{"arch": "densenet", "model": "multi-label image tagger", "dataset": "telescope images of galaxies (Galaxy Zoo DECaLS)", "train_examples": 88335, "image_size": 32, "crop_scale_min": 0.7, "horizontal_flip": true, "color_jitter": 0.1, "norm": "batchnorm", "hidden_act": "silu", "depths": [9, 18, 9], "kernel_size": 3, "stem": "deep", "growth_rate": 16, "num_labels": 24, "mixing": "mixup", "init": "torch_default", "optimizer": "normuon", "muon_scale": "spectral", "learning_rate": 0.016, "momentum": 0.95, "nesterov": false, "orthogonalizer": "newton_schulz_5", "adamw_lr_other_params": 0.003, "max_grad_norm": 5.0, "max_steps": 5600, "batch_size": 256, "epochs": 16.2, "lr_schedule": "linear", "final_lr_fraction": 0.05, "warmup_steps": 110, "weight_decay": 0.01, "adamw_weight_decay_other_params": 0.05}
Rows from block 32 of a small multi-label image tagger, named by matrix and row number. Rows with one number belong to one channel. Each number is 200 + 20 x the weight over its row's rms, rounded and kept within 0 to 999. All counts start at 0.
Before each channel's rows are labels from the 100 images, of 14848, where the channel reaches its highest value: "colour at peak" is the nearest of a few named colours to the mean colour under the peak; "peak at" is the part of the image that holds the peak. Only what is clearly more common there than usual is listed. The data: telescope images of galaxies (Galaxy Zoo DECaLS).
# conv1: bottleneck pointwise conv (model.blocks.34.conv1.weight, 64x272x1x1), inputs 0-90
# conv2: growth 3x3 conv (model.blocks.34.conv2.weight, 16x64x3x3, transposed), outputs 0-15, a 3x3 kernel for each

colour at peak: brown
peak at: bottom centre
conv1.10,195,203,216,197,197,196,232,181,218,204,192,201,209,184,198,189,215,185,176,193,240,175,184,173,201,214,171,173,221,201,190,204,217,206,195,215,202,208,184,234,197,175,172,205,197,212,212,219,196,201,215,200,197,175,196,200,232,170,192,199,193,205,201,199,200,192,197,210,185,237,188,218,203,239,240,231,207,269,212,196,194,158,189,223,200,198,189,183,202,207,188
conv2.10,188,195,179,201,181,210,176,182,172,197,173,196,175,191,180,173,202,177,229,204,182,209,204,224,212,200,213,237,224,202,214,205,208,202,203,216,210,201,196,206,207,194,192,209,205,228,207,205,227,207,193,224,208,204,195,181,210,189,171,205,183,174,191,212,229,215,229,217,208,219,229,242,174,181,181,165,184,185,198,195,201,186,212,188,206,209,205,217,220,223,250,231,241,224,199,235,247,208,239,202,189,196,188,183,207,202,208,187,191,194,177,186,188,208,212,193,208,223,229,247,246,240,252,233,246,249,201,201,177,202,193,195,207,194,220,200,222,230,219,197,200,202,191,201

colour at peak: brown
peak at: top centre; middle left
conv1.44,225,195,162,188,219,190,189,196,192,231,202,174,183,193,169,202,216,198,179,190,196,214,198,202,158,222,203,204,189,205,211,213,196,203,166,200,195,215,187,217,200,176,206,195,224,209,207,195,209,200,179,179,160,213,189,184,198,182,188,205,200,218,193,208,197,175,229,174,208,187,196,208,167,233,197,222,211,189,192,193,181,202,202,201,201,175,204,238,227,207,176
conv2.44,202,207,188,194,207,204,191,211,206,201,214,173,196,201,184,189,207,196,191,211,194,195,179,185,186,175,208,208,192,173,192,214,196,201,210,176,202,207,211,189,194,185,151,190,195,184,177,172,216,187,202,188,174,164,186,171,197,202,170,163,171,167,170,239,220,205,230,189,189,185,167,196,221,224,248,186,170,228,222,189,244,249,220,237,244,216,208,211,196,200,196,220,233,182,195,192,192,184,217,233,198,212,192,197,224,211,203,221,193,173,141,164,189,177,175,167,172,177,177,173,187,197,207,186,197,193,194,197,205,201,215,192,209,228,187,190,198,194,200,200,181,187,177,160

colour at peak: grey; brown
peak at: centre
conv1.27,211,202,173,190,197,196,203,244,197,205,192,182,200,206,200,193,179,186,199,201,186,215,202,192,189,182,226,196,232,165,176,169,207,192,205,190,208,193,189,230,208,208,199,241,200,198,181,198,188,208,236,217,250,208,187,207,148,188,201,201,198,174,160,192,179,205,221,173,212,214,197,204,188,170,189,206,187,221,208,233,215,194,239,224,208,170,188,203,208,201,177
conv2.27,215,236,218,205,228,220,205,221,190,185,198,181,192,194,179,165,193,178,206,203,199,174,198,200,187,184,195,191,195,171,187,167,179,172,167,208,174,183,198,209,207,201,169,192,183,218,191,204,213,206,179,196,192,175,200,193,174,225,222,202,205,219,197,187,220,189,197,226,189,193,230,200,256,223,230,231,212,233,235,237,271,166,177,171,169,215,174,184,212,177,184,233,214,186,216,227,197,203,193,206,201,189,188,197,212,191,185,182,165,172,181,216,212,179,178,202,172,173,199,186,164,181,203,159,171,182,211,206,203,222,203,211,211,221,231,200,203,203,200,186,186,200,199,188

colour at peak: brown; grey
peak at: centre; bottom centre
conv1.12,222,233,196,202,206,193,194,227,209,189,197,203,188,193,212,215,199,216,192,152,211,175,187,175,219,209,208,207,196,203,181,183,190,187,213,200,192,202,178,205,214,195,192,201,206,215,230,226,188,161,199,158,194,194,200,199,189,216,190,189,182,210,199,210,211,191,223,197,185,193,191,217,182,215,173,192,177,207,195,176,189,190,191,190,195,199,197,163,206,208,185
conv2.12,220,198,175,186,188,188,232,204,188,215,217,220,232,200,206,246,236,226,218,225,208,213,219,210,208,190,185,183,186,174,177,178,188,191,187,201,181,200,175,216,195,185,209,208,180,239,201,208,238,222,202,220,207,196,200,193,188,220,219,217,216,208,188,174,194,167,208,175,193,182,185,179,218,225,228,210,190,230,191,180,223,172,170,180,205,169,184,175,178,178,210,205,190,185,209,177,198,180,197,234,245,228,225,229,221,191,202,199,190,176,205,217,217,188,210,198,198,177,205,182,183,213,206,200,184,193,192,206,218,199,199,220,225,218,207,162,165,154,172,176,140,191,179,163

colour at peak: grey; brown
peak at: centre
conv1.45,211,175,157,205,261,199,227,184,222,191,195,188,189,219,223,212,202,191,194,216,181,193,236,220,196,178,197,191,204,229,194,198,177,193,197,224,204,171,212,191,204,201,201,187,208,215,227,217,202,175,209,181,186,230,199,183,186,230,216,177,200,203,222,221,224,192,197,187,216,199,211,181,191,204,189,218,233,181,189,198,179,240,213,187,241,192,206,185,216,166,209
conv2.45,229,210,223,232,207,224,206,218,171,201,188,179,221,207,195,183,191,163,230,230,263,200,195,228,187,169,192,219,225,217,221,242,236,178,195,201,228,221,207,226,217,216,224,191,218,243,230,189,232,220,198,234,216,185,220,170,200,219,224,190,183,234,241,218,193,185,212,193,171,199,182,185,225,206,194,200,194,220,194,193,192,195,201,221,219,225,196,167,206,220,205,204,227,205,174,212,207,216,221,212,193,205,172,174,188,178,189,205,204,188,215,200,184,191,167,197,197,188,194,215,238,172,208,236,247,199,219,197,191,216,197,183,200,216,180,199,205,219,199,197,180,184,221,179

colour at peak: grey; brown
peak at: centre
conv1.53,195,207,190,224,227,204,189,201,218,209,215,201,182,188,218,186,207,207,185,211,146,189,208,185,220,208,210,192,203,209,186,178,213,211,203,213,179,187,184,213,212,213,192,195,205,192,175,206,190,212,191,167,196,190,184,201,187,193,194,223,200,198,212,185,199,204,185,205,207,185,207,196,192,179,188,186,182,202,177,209,228,199,211,210,218,208,194,241,209,230,207
conv2.53,217,229,231,230,236,223,224,238,221,188,183,189,197,191,189,187,188,202,240,239,243,187,215,219,192,179,186,227,230,221,214,221,203,218,211,219,212,222,206,193,208,213,193,202,216,204,207,178,209,214,179,181,205,177,225,214,216,230,214,215,208,217,229,178,183,177,182,206,194,169,166,166,219,223,237,209,204,232,239,222,222,244,218,246,213,180,221,205,192,223,177,203,199,181,197,188,182,201,185,175,180,172,169,167,181,162,185,172,184,200,181,208,209,214,180,180,179,197,182,196,191,178,202,215,189,204,188,186,169,210,223,189,181,196,181,208,221,198,202,218,209,191,200,203

colour at peak: grey; brown
peak at: centre
conv1.15,208,204,203,184,197,196,195,231,212,189,176,212,194,197,182,179,184,164,192,193,233,217,208,167,206,192,198,191,222,188,177,212,175,212,190,194,195,212,215,202,195,211,211,244,192,195,196,246,222,204,210,169,205,184,213,188,214,179,183,170,197,210,192,205,185,189,223,196,193,200,194,214,211,179,190,208,188,215,198,207,203,201,228,197,184,189,192,230,178,191,190
conv2.15,238,250,219,221,250,228,219,221,220,214,196,203,223,214,212,224,236,232,224,218,243,190,178,211,181,201,233,219,202,218,212,193,200,230,200,179,198,190,176,211,190,188,197,215,216,189,193,195,219,201,206,206,192,208,228,226,221,233,220,205,218,239,230,169,173,171,193,196,193,176,215,171,206,206,205,216,211,206,191,192,198,236,207,206,211,186,209,184,201,208,226,205,223,216,204,207,218,220,226,185,206,203,196,175,193,198,178,187,182,180,192,183,203,194,172,170,202,222,217,233,221,235,230,228,232,223,165,182,153,193,206,182,167,184,166,195,202,184,187,197,204,203,203,216

colour at peak: brown; grey
peak at: top centre; middle right
conv1.8,246,164,215,209,195,191,190,204,197,184,207,219,212,231,207,221,203,198,212,207,196,205,201,201,167,216,192,209,186,187,224,215,189,173,186,200,229,168,227,174,218,194,226,220,205,194,199,221,212,178,208,206,227,215,202,201,209,196,230,183,204,190,204,198,199,226,208,194,219,214,183,186,213,165,205,225,165,218,226,203,186,176,207,210,156,161,196,187,203,189,157
conv2.8,220,177,170,207,207,220,206,190,192,198,216,223,216,175,184,202,227,197,208,202,194,209,183,211,195,184,217,193,166,187,185,223,202,238,219,238,216,215,181,218,193,227,244,220,230,198,220,211,194,214,224,209,226,234,205,204,181,210,183,205,196,184,185,214,176,203,189,163,188,222,213,172,208,218,201,184,204,217,185,168,171,233,223,243,202,203,211,227,200,210,235,225,199,215,181,202,238,196,243,239,224,203,241,241,248,222,193,229,206,200,208,207,174,177,196,194,189,233,230,230,188,174,212,215,214,208,213,199,189,192,184,200,210,219,228,208,185,180,188,202,218,226,214,187

colour at peak: grey; brown
peak at: centre
conv1.29,224,216,219,192,184,196,182,190,213,217,208,214,182,208,177,202,207,195,202,205,190,200,205,160,156,179,189,205,199,197,191,198,211,194,203,211,198,189,176,220,207,202,206,181,202,192,219,189,172,178,210,162,216,213,192,183,183,190,181,197,194,198,192,222,204,183,196,201,177,196,210,216,207,181,189,178,197,161,208,222,170,202,198,195,185,185,149,218,210,204,201
conv2.29,189,204,222,213,223,221,199,215,186,184,197,215,198,204,205,164,199,186,184,173,190,195,210,206,209,199,221,197,194,176,185,203,187,229,232,232,190,199,207,191,209,196,180,192,172,217,195,186,190,210,191,168,179,196,176,187,192,173,167,192,151,176,158,192,209,228,187,201,210,157,191,182,181,193,188,182,162,165,178,158,193,167,170,175,193,166,182,209,172,196,194,207,200,175,198,178,172,184,186,221,208,222,214,199,205,214,219,237,203,197,220,181,179,203,175,181,196,204,235,191,220,211,169,166,187,153,159,209,194,181,219,184,176,193,155,199,199,214,194,208,208,154,185,198

colour at peak: brown
peak at: bottom centre; centre
conv1.58,235,193,197,195,169,180,203,191,188,201,199,192,204,230,192,210,165,213,185,173,170,193,162,201,205,208,188,198,195,203,187,209,177,213,211,198,190,214,188,187,181,179,230,178,240,210,187,197,195,214,210,185,217,188,206,149,179,214,215,238,214,196,186,200,185,187,209,203,198,184,174,197,193,197,200,195,223,231,174,199,207,205,191,201,187,222,231,196,207,223,169
conv2.58,191,215,213,196,190,212,178,200,186,175,185,190,186,203,179,196,175,184,211,194,231,202,232,234,181,215,216,199,200,214,194,205,208,224,191,217,167,176,186,162,188,176,153,176,165,206,183,180,193,195,184,180,199,196,232,194,200,214,182,218,233,189,217,246,216,233,222,208,225,225,210,213,249,224,218,225,187,208,224,212,229,189,188,185,199,196,191,215,206,205,220,219,221,196,177,205,176,190,212,209,204,225,224,210,217,213,191,219,185,182,189,198,160,201,215,189,227,203,195,216,177,223,204,211,185,203,189,212,215,205,195,209,178,207,195,142,156,157,183,188,173,178,169,151

colour at peak: brown; grey
peak at: middle right
conv1.13,211,186,187,199,176,200,183,175,200,190,184,174,203,232,196,188,209,239,170,194,224,183,222,166,206,182,210,204,179,187,225,198,194,197,204,206,229,253,185,178,178,200,201,193,182,156,211,200,213,193,193,202,200,225,195,197,188,213,205,174,210,178,208,186,186,212,203,204,217,172,187,201,194,234,202,194,231,217,212,203,174,203,198,214,200,176,208,234,216,211,234
conv2.13,229,185,193,200,190,204,187,196,200,174,184,182,190,203,234,213,193,202,196,217,189,200,194,175,185,192,175,242,194,182,223,174,163,227,206,173,264,225,243,253,218,215,212,181,177,176,179,189,175,200,227,170,201,184,176,185,228,196,179,216,199,196,232,180,208,202,183,218,238,215,190,219,197,186,194,183,203,169,155,165,187,192,211,197,236,215,208,198,210,220,161,198,225,179,188,188,168,167,185,194,222,192,198,190,176,181,190,183,186,171,178,192,203,193,198,200,199,200,196,195,181,207,212,227,193,191,179,216,219,170,221,208,178,223,232,204,196,197,210,214,169,199,222,209

colour at peak: brown; grey
peak at: middle left
conv1.5,197,242,153,208,219,207,224,201,196,204,189,222,195,192,196,203,221,206,195,193,200,192,180,193,218,203,209,192,203,182,172,192,212,228,218,201,205,182,225,181,163,221,195,203,184,167,199,192,188,205,209,172,218,191,209,193,194,255,193,217,170,194,197,191,239,214,240,219,197,184,188,164,184,204,192,230,241,200,162,221,193,185,202,211,183,203,198,219,212,201,207
conv2.5,149,165,155,148,171,172,173,155,178,202,187,204,201,182,175,207,196,192,199,192,205,172,173,180,215,205,201,179,221,197,181,228,193,196,183,191,223,200,229,208,223,226,208,206,206,184,202,196,178,182,176,177,188,159,207,222,240,225,218,223,244,242,213,209,198,218,205,176,192,199,214,215,218,214,183,203,174,172,189,200,193,172,187,188,185,179,181,225,190,181,194,205,195,211,184,172,209,191,190,187,174,198,194,177,187,199,205,188,213,172,221,212,193,164,206,174,185,191,189,182,189,168,164,200,193,162,174,189,204,201,208,183,215,199,176,219,215,236,207,204,223,205,225,213

colour at peak: grey
peak at: centre
conv1.2,197,201,198,209,154,224,187,182,190,211,186,197,178,191,200,200,195,177,196,260,175,197,236,205,161,200,195,220,193,175,213,214,229,196,199,207,214,223,208,207,205,181,193,158,191,209,185,211,214,247,216,181,210,166,221,193,213,216,210,189,200,188,226,169,215,201,243,184,184,198,205,206,205,206,173,178,244,193,218,192,191,216,243,214,201,214,221,200,205,195,149
conv2.2,182,213,201,176,230,203,161,183,193,211,198,216,210,226,208,221,220,194,206,240,206,218,216,198,205,177,177,194,188,210,192,224,186,231,209,229,212,206,177,191,187,185,182,213,221,174,167,199,197,216,189,195,213,184,181,193,184,184,182,181,197,186,184,174,180,172,218,223,203,209,229,187,213,213,199,187,201,186,218,203,232,235,231,242,220,218,204,193,166,212,205,189,221,204,167,177,198,194,195,250,226,231,237,202,221,242,239,224,176,191,178,217,189,173,186,207,215,192,217,200,218,195,206,179,201,184,172,172,192,179,189,193,157,177,179,174,190,174,183,182,214,145,196,191

colour at peak: grey
peak at: centre
conv1.36,169,193,214,218,172,201,193,189,194,195,203,229,170,172,193,179,181,214,197,224,170,175,177,210,216,193,214,218,196,176,188,190,201,218,191,211,203,217,162,189,203,210,200,177,209,215,198,177,185,213,181,173,208,183,226,209,177,182,194,209,226,224,227,240,216,193,202,205,188,206,208,205,226,230,181,190,170,220,200,195,223,199,213,195,248,180,177,210,214,220,185
conv2.36,235,211,217,219,213,202,239,214,185,196,190,185,186,215,210,198,194,180,193,190,165,178,173,180,186,206,177,220,199,228,246,222,227,231,237,218,176,216,191,196,222,196,200,193,192,196,187,189,222,195,177,189,178,175,198,214,257,207,220,234,230,213,242,162,190,154,193,206,162,179,174,145,164,183,202,174,178,195,210,202,210,232,208,227,197,195,191,195,193,193,190,191,185,197,210,178,187,195,165,206,209,200,205,210,195,191,204,210,193,183,183,180,189,209,193,203,189,206,200,208,216,201,219,193,190,205,226,232,214,224,234,201,214,211,200,191,168,163,209,193,184,159,179,178

colour at peak: grey
peak at: centre
conv1.59,205,218,208,179,214,197,192,220,190,206,165,236,175,199,193,215,182,194,228,169,195,218,188,208,173,182,209,189,212,198,177,172,210,203,206,200,202,181,200,205,213,188,169,197,203,202,225,196,187,189,196,208,181,200,185,179,181,190,209,226,205,201,212,187,203,191,200,202,190,172,198,235,187,179,203,159,235,222,163,187,207,187,194,178,203,199,251,204,199,206,176
conv2.59,194,204,191,182,176,194,193,187,171,172,206,179,192,188,206,179,180,188,250,249,261,235,226,220,189,191,233,187,182,183,175,189,181,208,184,185,186,202,174,184,219,184,209,185,173,182,196,191,184,194,202,183,178,167,173,178,181,186,178,204,192,188,173,210,228,195,190,224,223,171,220,199,224,187,202,214,194,207,242,214,227,194,208,173,199,221,196,189,195,185,160,196,163,191,182,204,158,159,171,233,227,225,228,211,213,238,232,203,182,212,195,235,222,200,221,223,191,199,190,183,204,207,219,197,178,171,203,187,176,192,201,191,186,200,189,212,216,191,195,197,208,193,205,195

colour at peak: grey
peak at: centre
conv1.0,221,201,214,203,170,225,204,194,197,207,198,156,208,254,185,188,226,197,196,219,191,189,177,119,195,230,192,219,200,189,192,231,219,200,184,187,239,207,180,204,206,188,200,205,237,166,235,217,232,174,234,218,218,189,199,195,212,161,196,199,179,198,173,188,165,213,192,195,219,190,181,186,191,227,181,227,189,228,194,207,212,200,189,189,185,192,191,208,189,177,205
conv2.0,182,185,194,172,184,194,195,173,192,212,218,224,198,190,224,209,192,206,195,189,164,228,221,203,193,204,181,228,207,220,218,202,216,198,225,210,184,174,176,196,189,220,192,197,193,207,207,208,221,208,233,219,211,197,164,179,167,189,168,170,158,184,171,188,216,231,212,223,265,242,262,262,233,220,205,209,235,198,198,218,206,197,199,180,197,188,202,194,193,193,179,190,177,161,204,199,157,173,166,177,191,193,178,184,203,184,203,187,197,179,199,194,210,178,197,219,186,177,221,211,201,209,218,181,196,218,191,187,214,190,199,200,213,201,211,211,217,217,228,222,214,210,203,225

colour at peak: brown; grey
peak at: centre
conv1.41,163,190,187,203,191,208,203,158,199,202,212,210,201,191,215,186,209,194,199,191,189,247,212,189,207,206,185,211,191,193,198,173,203,193,212,188,187,217,182,194,188,204,203,177,207,205,195,189,188,188,188,216,181,201,177,185,189,201,195,193,207,193,189,191,181,200,215,184,189,203,206,208,211,192,160,196,165,150,199,210,219,212,194,185,248,176,182,219,221,193,204
conv2.41,172,155,178,196,157,150,176,158,176,199,200,196,171,181,174,167,176,156,186,174,154,152,188,150,177,182,187,223,207,200,192,198,206,148,157,207,228,221,225,184,188,199,163,192,204,222,226,212,209,215,207,198,190,192,209,222,205,198,198,212,214,192,233,179,188,205,217,216,212,190,197,210,183,173,199,205,204,204,196,191,192,206,220,210,195,188,203,191,188,158,179,178,185,188,183,203,217,232,199,196,181,196,193,200,190,182,188,197,200,198,199,206,205,219,187,205,191,175,161,182,193,180,163,177,185,184,189,192,188,173,189,183,188,185,183,192,224,217,192,207,217,209,187,176

colour at peak: grey; brown
peak at: centre
conv1.14,223,208,189,218,175,188,197,191,184,201,196,190,222,199,181,189,199,189,188,204,170,194,210,192,198,188,193,192,218,202,183,173,211,204,209,208,227,201,180,204,196,187,227,210,198,193,193,198,207,197,203,223,212,202,200,210,200,211,203,221,168,201,184,212,186,201,194,245,188,208,185,190,213,218,211,177,196,228,213,170,212,197,196,200,186,210,215,200,199,170,198
conv2.14,198,197,201,183,222,231,177,178,201,200,180,184,178,185,199,163,197,156,182,203,200,203,188,169,196,201,194,201,203,187,204,186,205,207,210,203,187,185,173,168,184,175,173,178,193,156,182,177,182,199,188,161,185,178,195,204,190,201,205,194,169,174,192,208,223,198,201,187,173,191,180,189,223,209,213,234,206,200,245,230,219,225,226,224,193,178,194,187,165,226,216,205,218,224,184,213,213,197,210,250,228,235,200,206,220,235,222,209,192,176,168,171,177,192,178,191,178,201,167,179,182,195,166,182,197,170,196,211,220,220,237,210,163,178,189,173,188,209,183,220,194,167,193,182

colour at peak: grey
peak at: centre
conv1.30,189,182,204,172,235,227,237,182,179,205,209,197,219,207,210,195,222,195,222,176,207,232,220,196,163,202,204,189,224,182,166,196,225,196,227,181,172,207,205,204,192,203,187,190,186,190,184,222,210,201,205,218,175,199,189,211,173,213,227,216,190,186,167,207,223,207,221,162,183,193,212,186,238,180,172,190,203,167,175,200,212,186,179,180,198,212,191,210,210,194,221
conv2.30,201,206,204,214,197,217,217,210,207,206,182,172,203,192,204,213,193,181,256,265,287,192,166,223,179,190,196,195,172,172,193,189,193,189,191,194,191,200,176,191,190,188,204,211,204,193,212,204,195,191,224,206,189,192,209,208,198,204,192,205,186,207,203,185,189,164,182,182,163,172,172,174,199,218,205,199,219,233,235,239,246,210,228,239,189,194,233,161,175,220,205,212,192,216,202,197,223,187,214,221,228,227,209,220,234,213,208,216,177,188,187,195,192,192,194,174,191,222,197,219,206,196,201,219,211,219,202,201,190,225,213,198,224,233,199,182,212,190,209,218,207,212,211,232

colour at peak: brown
peak at: bottom centre
conv1.21,183,181,210,203,201,194,186,210,176,201,218,177,197,238,222,170,187,217,175,205,178,194,192,185,176,196,204,169,174,188,181,226,183,198,186,195,212,209,240,222,195,191,225,190,191,200,187,181,210,214,181,220,183,218,198,258,172,232,200,200,197,205,186,190,195,196,168,197,199,215,221,197,202,204,205,173,194,199,174,192,219,199,236,197,222,199,183,227,212,204,195
conv2.21,215,191,203,198,195,183,221,196,184,183,197,203,188,186,225,216,193,246,199,171,184,183,221,199,180,211,204,211,213,242,229,198,220,218,193,224,186,195,177,225,195,200,239,240,210,178,193,186,192,202,212,198,205,196,183,211,207,186,213,205,182,195,225,165,167,180,202,194,194,196,178,173,218,184,210,217,203,187,204,189,176,222,185,206,226,209,216,241,215,175,242,219,195,217,193,195,238,200,231,198,161,156,163,176,172,179,161,183,163,198,205,215,186,209,201,217,217,194,166,178,196,196,186,180,176,206,201,211,228,211,197,231,242,233,222,177,194,208,171,190,228,186,206,238

colour at peak: grey
peak at: centre
conv1.63,222,200,179,205,199,198,156,213,189,203,204,176,215,220,212,200,176,190,196,195,234,242,150,200,198,185,174,208,206,183,230,212,189,207,219,207,209,263,208,221,206,201,201,174,193,219,203,199,203,205,199,257,199,182,216,199,228,213,200,205,209,208,217,186,229,197,213,195,196,225,220,199,208,235,215,176,209,228,204,173,161,224,180,216,210,218,224,187,208,195,179
conv2.63,183,205,199,202,188,202,204,203,224,166,209,166,193,176,207,173,178,194,229,238,210,253,243,190,181,208,195,256,237,270,218,214,213,230,169,220,247,222,216,226,211,217,203,200,200,186,203,198,208,195,201,226,195,212,156,216,216,170,178,221,191,176,207,189,215,207,194,200,223,229,209,247,164,183,194,179,211,197,197,200,196,194,206,173,232,222,215,212,236,191,209,195,198,175,173,192,199,206,213,212,209,188,191,189,183,197,201,175,192,186,199,189,194,193,194,206,200,220,206,202,198,214,189,208,209,232,194,194,195,196,190,226,225,224,219,233,203,238,207,197,218,221,218,193

colour at peak: brown; grey
peak at: top centre; centre
conv1.62,202,235,247,171,183,186,211,201,198,212,196,214,171,214,204,198,195,206,207,176,181,174,230,199,188,224,194,229,215,173,189,207,185,216,190,205,211,180,218,196,202,206,183,205,172,202,211,185,166,221,187,174,195,198,198,188,198,194,183,201,195,181,262,207,205,186,195,216,187,208,208,227,188,156,189,174,189,198,212,190,199,211,212,202,234,195,200,230,214,231,200
conv2.62,215,206,204,208,220,208,223,209,207,214,198,218,214,216,172,166,163,176,238,213,181,222,244,206,186,213,219,204,209,246,203,176,212,232,219,193,176,187,211,201,190,230,245,206,250,203,181,219,177,169,192,205,199,188,217,222,246,197,229,259,211,233,193,226,180,219,216,199,227,205,231,209,191,173,197,180,203,164,170,208,182,223,209,177,212,175,169,191,190,198,222,239,205,219,227,220,225,215,209,206,213,203,214,217,197,219,230,206,210,195,220,198,197,178,179,175,211,217,211,219,211,203,190,227,217,220,204,202,206,200,181,165,191,186,191,204,186,203,202,209,208,207,188,217

colour at peak: brown
peak at: top centre
conv1.18,225,217,181,201,197,200,198,225,199,188,206,204,191,174,193,197,199,195,195,203,201,191,181,182,221,199,206,194,186,195,190,206,178,206,208,189,202,204,183,210,180,181,194,209,194,195,185,241,202,209,205,203,212,191,221,179,206,229,196,203,198,172,179,174,187,185,218,224,222,196,205,208,192,218,220,219,154,189,198,185,232,186,233,214,186,185,202,204,196,223,214
conv2.18,190,209,200,196,227,201,194,179,198,194,194,197,182,213,196,166,207,179,218,204,195,183,227,199,171,200,219,185,183,195,195,179,185,181,182,199,179,202,197,185,206,177,165,170,164,180,181,203,220,185,179,184,183,166,196,198,212,190,190,227,203,189,190,227,238,238,181,184,192,177,163,174,219,214,224,201,197,200,225,189,228,227,205,216,231,226,223,240,210,200,216,231,229,220,220,229,226,229,239,216,195,193,192,166,187,185,172,180,159,185,177,173,194,182,177,162,166,191,176,215,218,210,198,217,228,210,212,213,200,186,222,222,185,221,205,173,187,187,178,191,170,167,186,175

colour at peak: grey
peak at: centre
conv1.43,208,176,194,169,180,196,233,208,211,218,213,188,208,210,202,185,187,178,212,193,203,208,198,248,227,188,237,207,180,202,201,205,198,193,202,212,191,156,199,207,180,205,193,230,174,208,207,182,173,179,195,202,145,183,158,188,197,180,197,199,168,223,201,246,213,181,215,210,212,205,235,201,205,192,214,224,220,213,209,170,213,169,212,208,213,183,194,218,211,214,197
conv2.43,216,247,238,210,215,233,254,228,237,246,234,241,234,213,235,235,215,261,179,168,169,192,197,181,229,204,205,207,177,206,223,226,208,202,192,200,189,217,187,202,194,197,171,187,184,220,215,205,209,218,201,203,188,195,193,199,178,192,211,189,195,198,178,172,191,172,200,210,190,162,181,193,180,187,205,200,218,214,205,181,200,205,187,181,179,198,206,179,200,184,189,221,173,203,233,184,177,197,180,157,174,187,175,181,173,180,194,187,219,198,204,215,213,217,195,216,210,196,194,199,193,197,169,161,185,168,182,195,205,199,207,189,191,207,197,177,175,199,177,173,188,184,207,184

colour at peak: brown; grey
peak at: top centre
conv1.20,192,231,193,207,216,203,177,206,199,212,190,208,218,212,207,187,150,191,182,184,208,208,202,176,210,184,176,174,166,190,179,191,214,207,178,194,187,218,178,224,220,210,221,191,211,211,195,231,188,193,192,210,165,165,238,205,166,199,185,199,216,191,211,193,226,192,197,209,214,178,247,225,204,218,197,172,210,212,213,185,182,233,198,193,167,207,253,196,197,215,205
conv2.20,197,168,198,176,178,180,174,190,161,157,157,175,178,172,144,163,191,183,209,224,194,211,205,193,158,190,187,210,220,223,205,193,182,229,180,170,215,218,230,226,222,209,224,200,211,207,205,204,224,172,182,261,202,145,221,220,264,179,185,219,229,196,227,192,204,190,212,213,181,202,182,192,210,203,190,189,211,189,213,196,207,204,196,169,233,212,200,242,233,209,183,184,209,192,183,199,175,185,201,201,210,201,199,210,192,180,206,218,223,197,209,213,209,188,208,204,216,196,206,212,215,233,230,197,216,217,209,204,201,199,204,200,205,219,192,215,219,217,197,189,213,197,203,218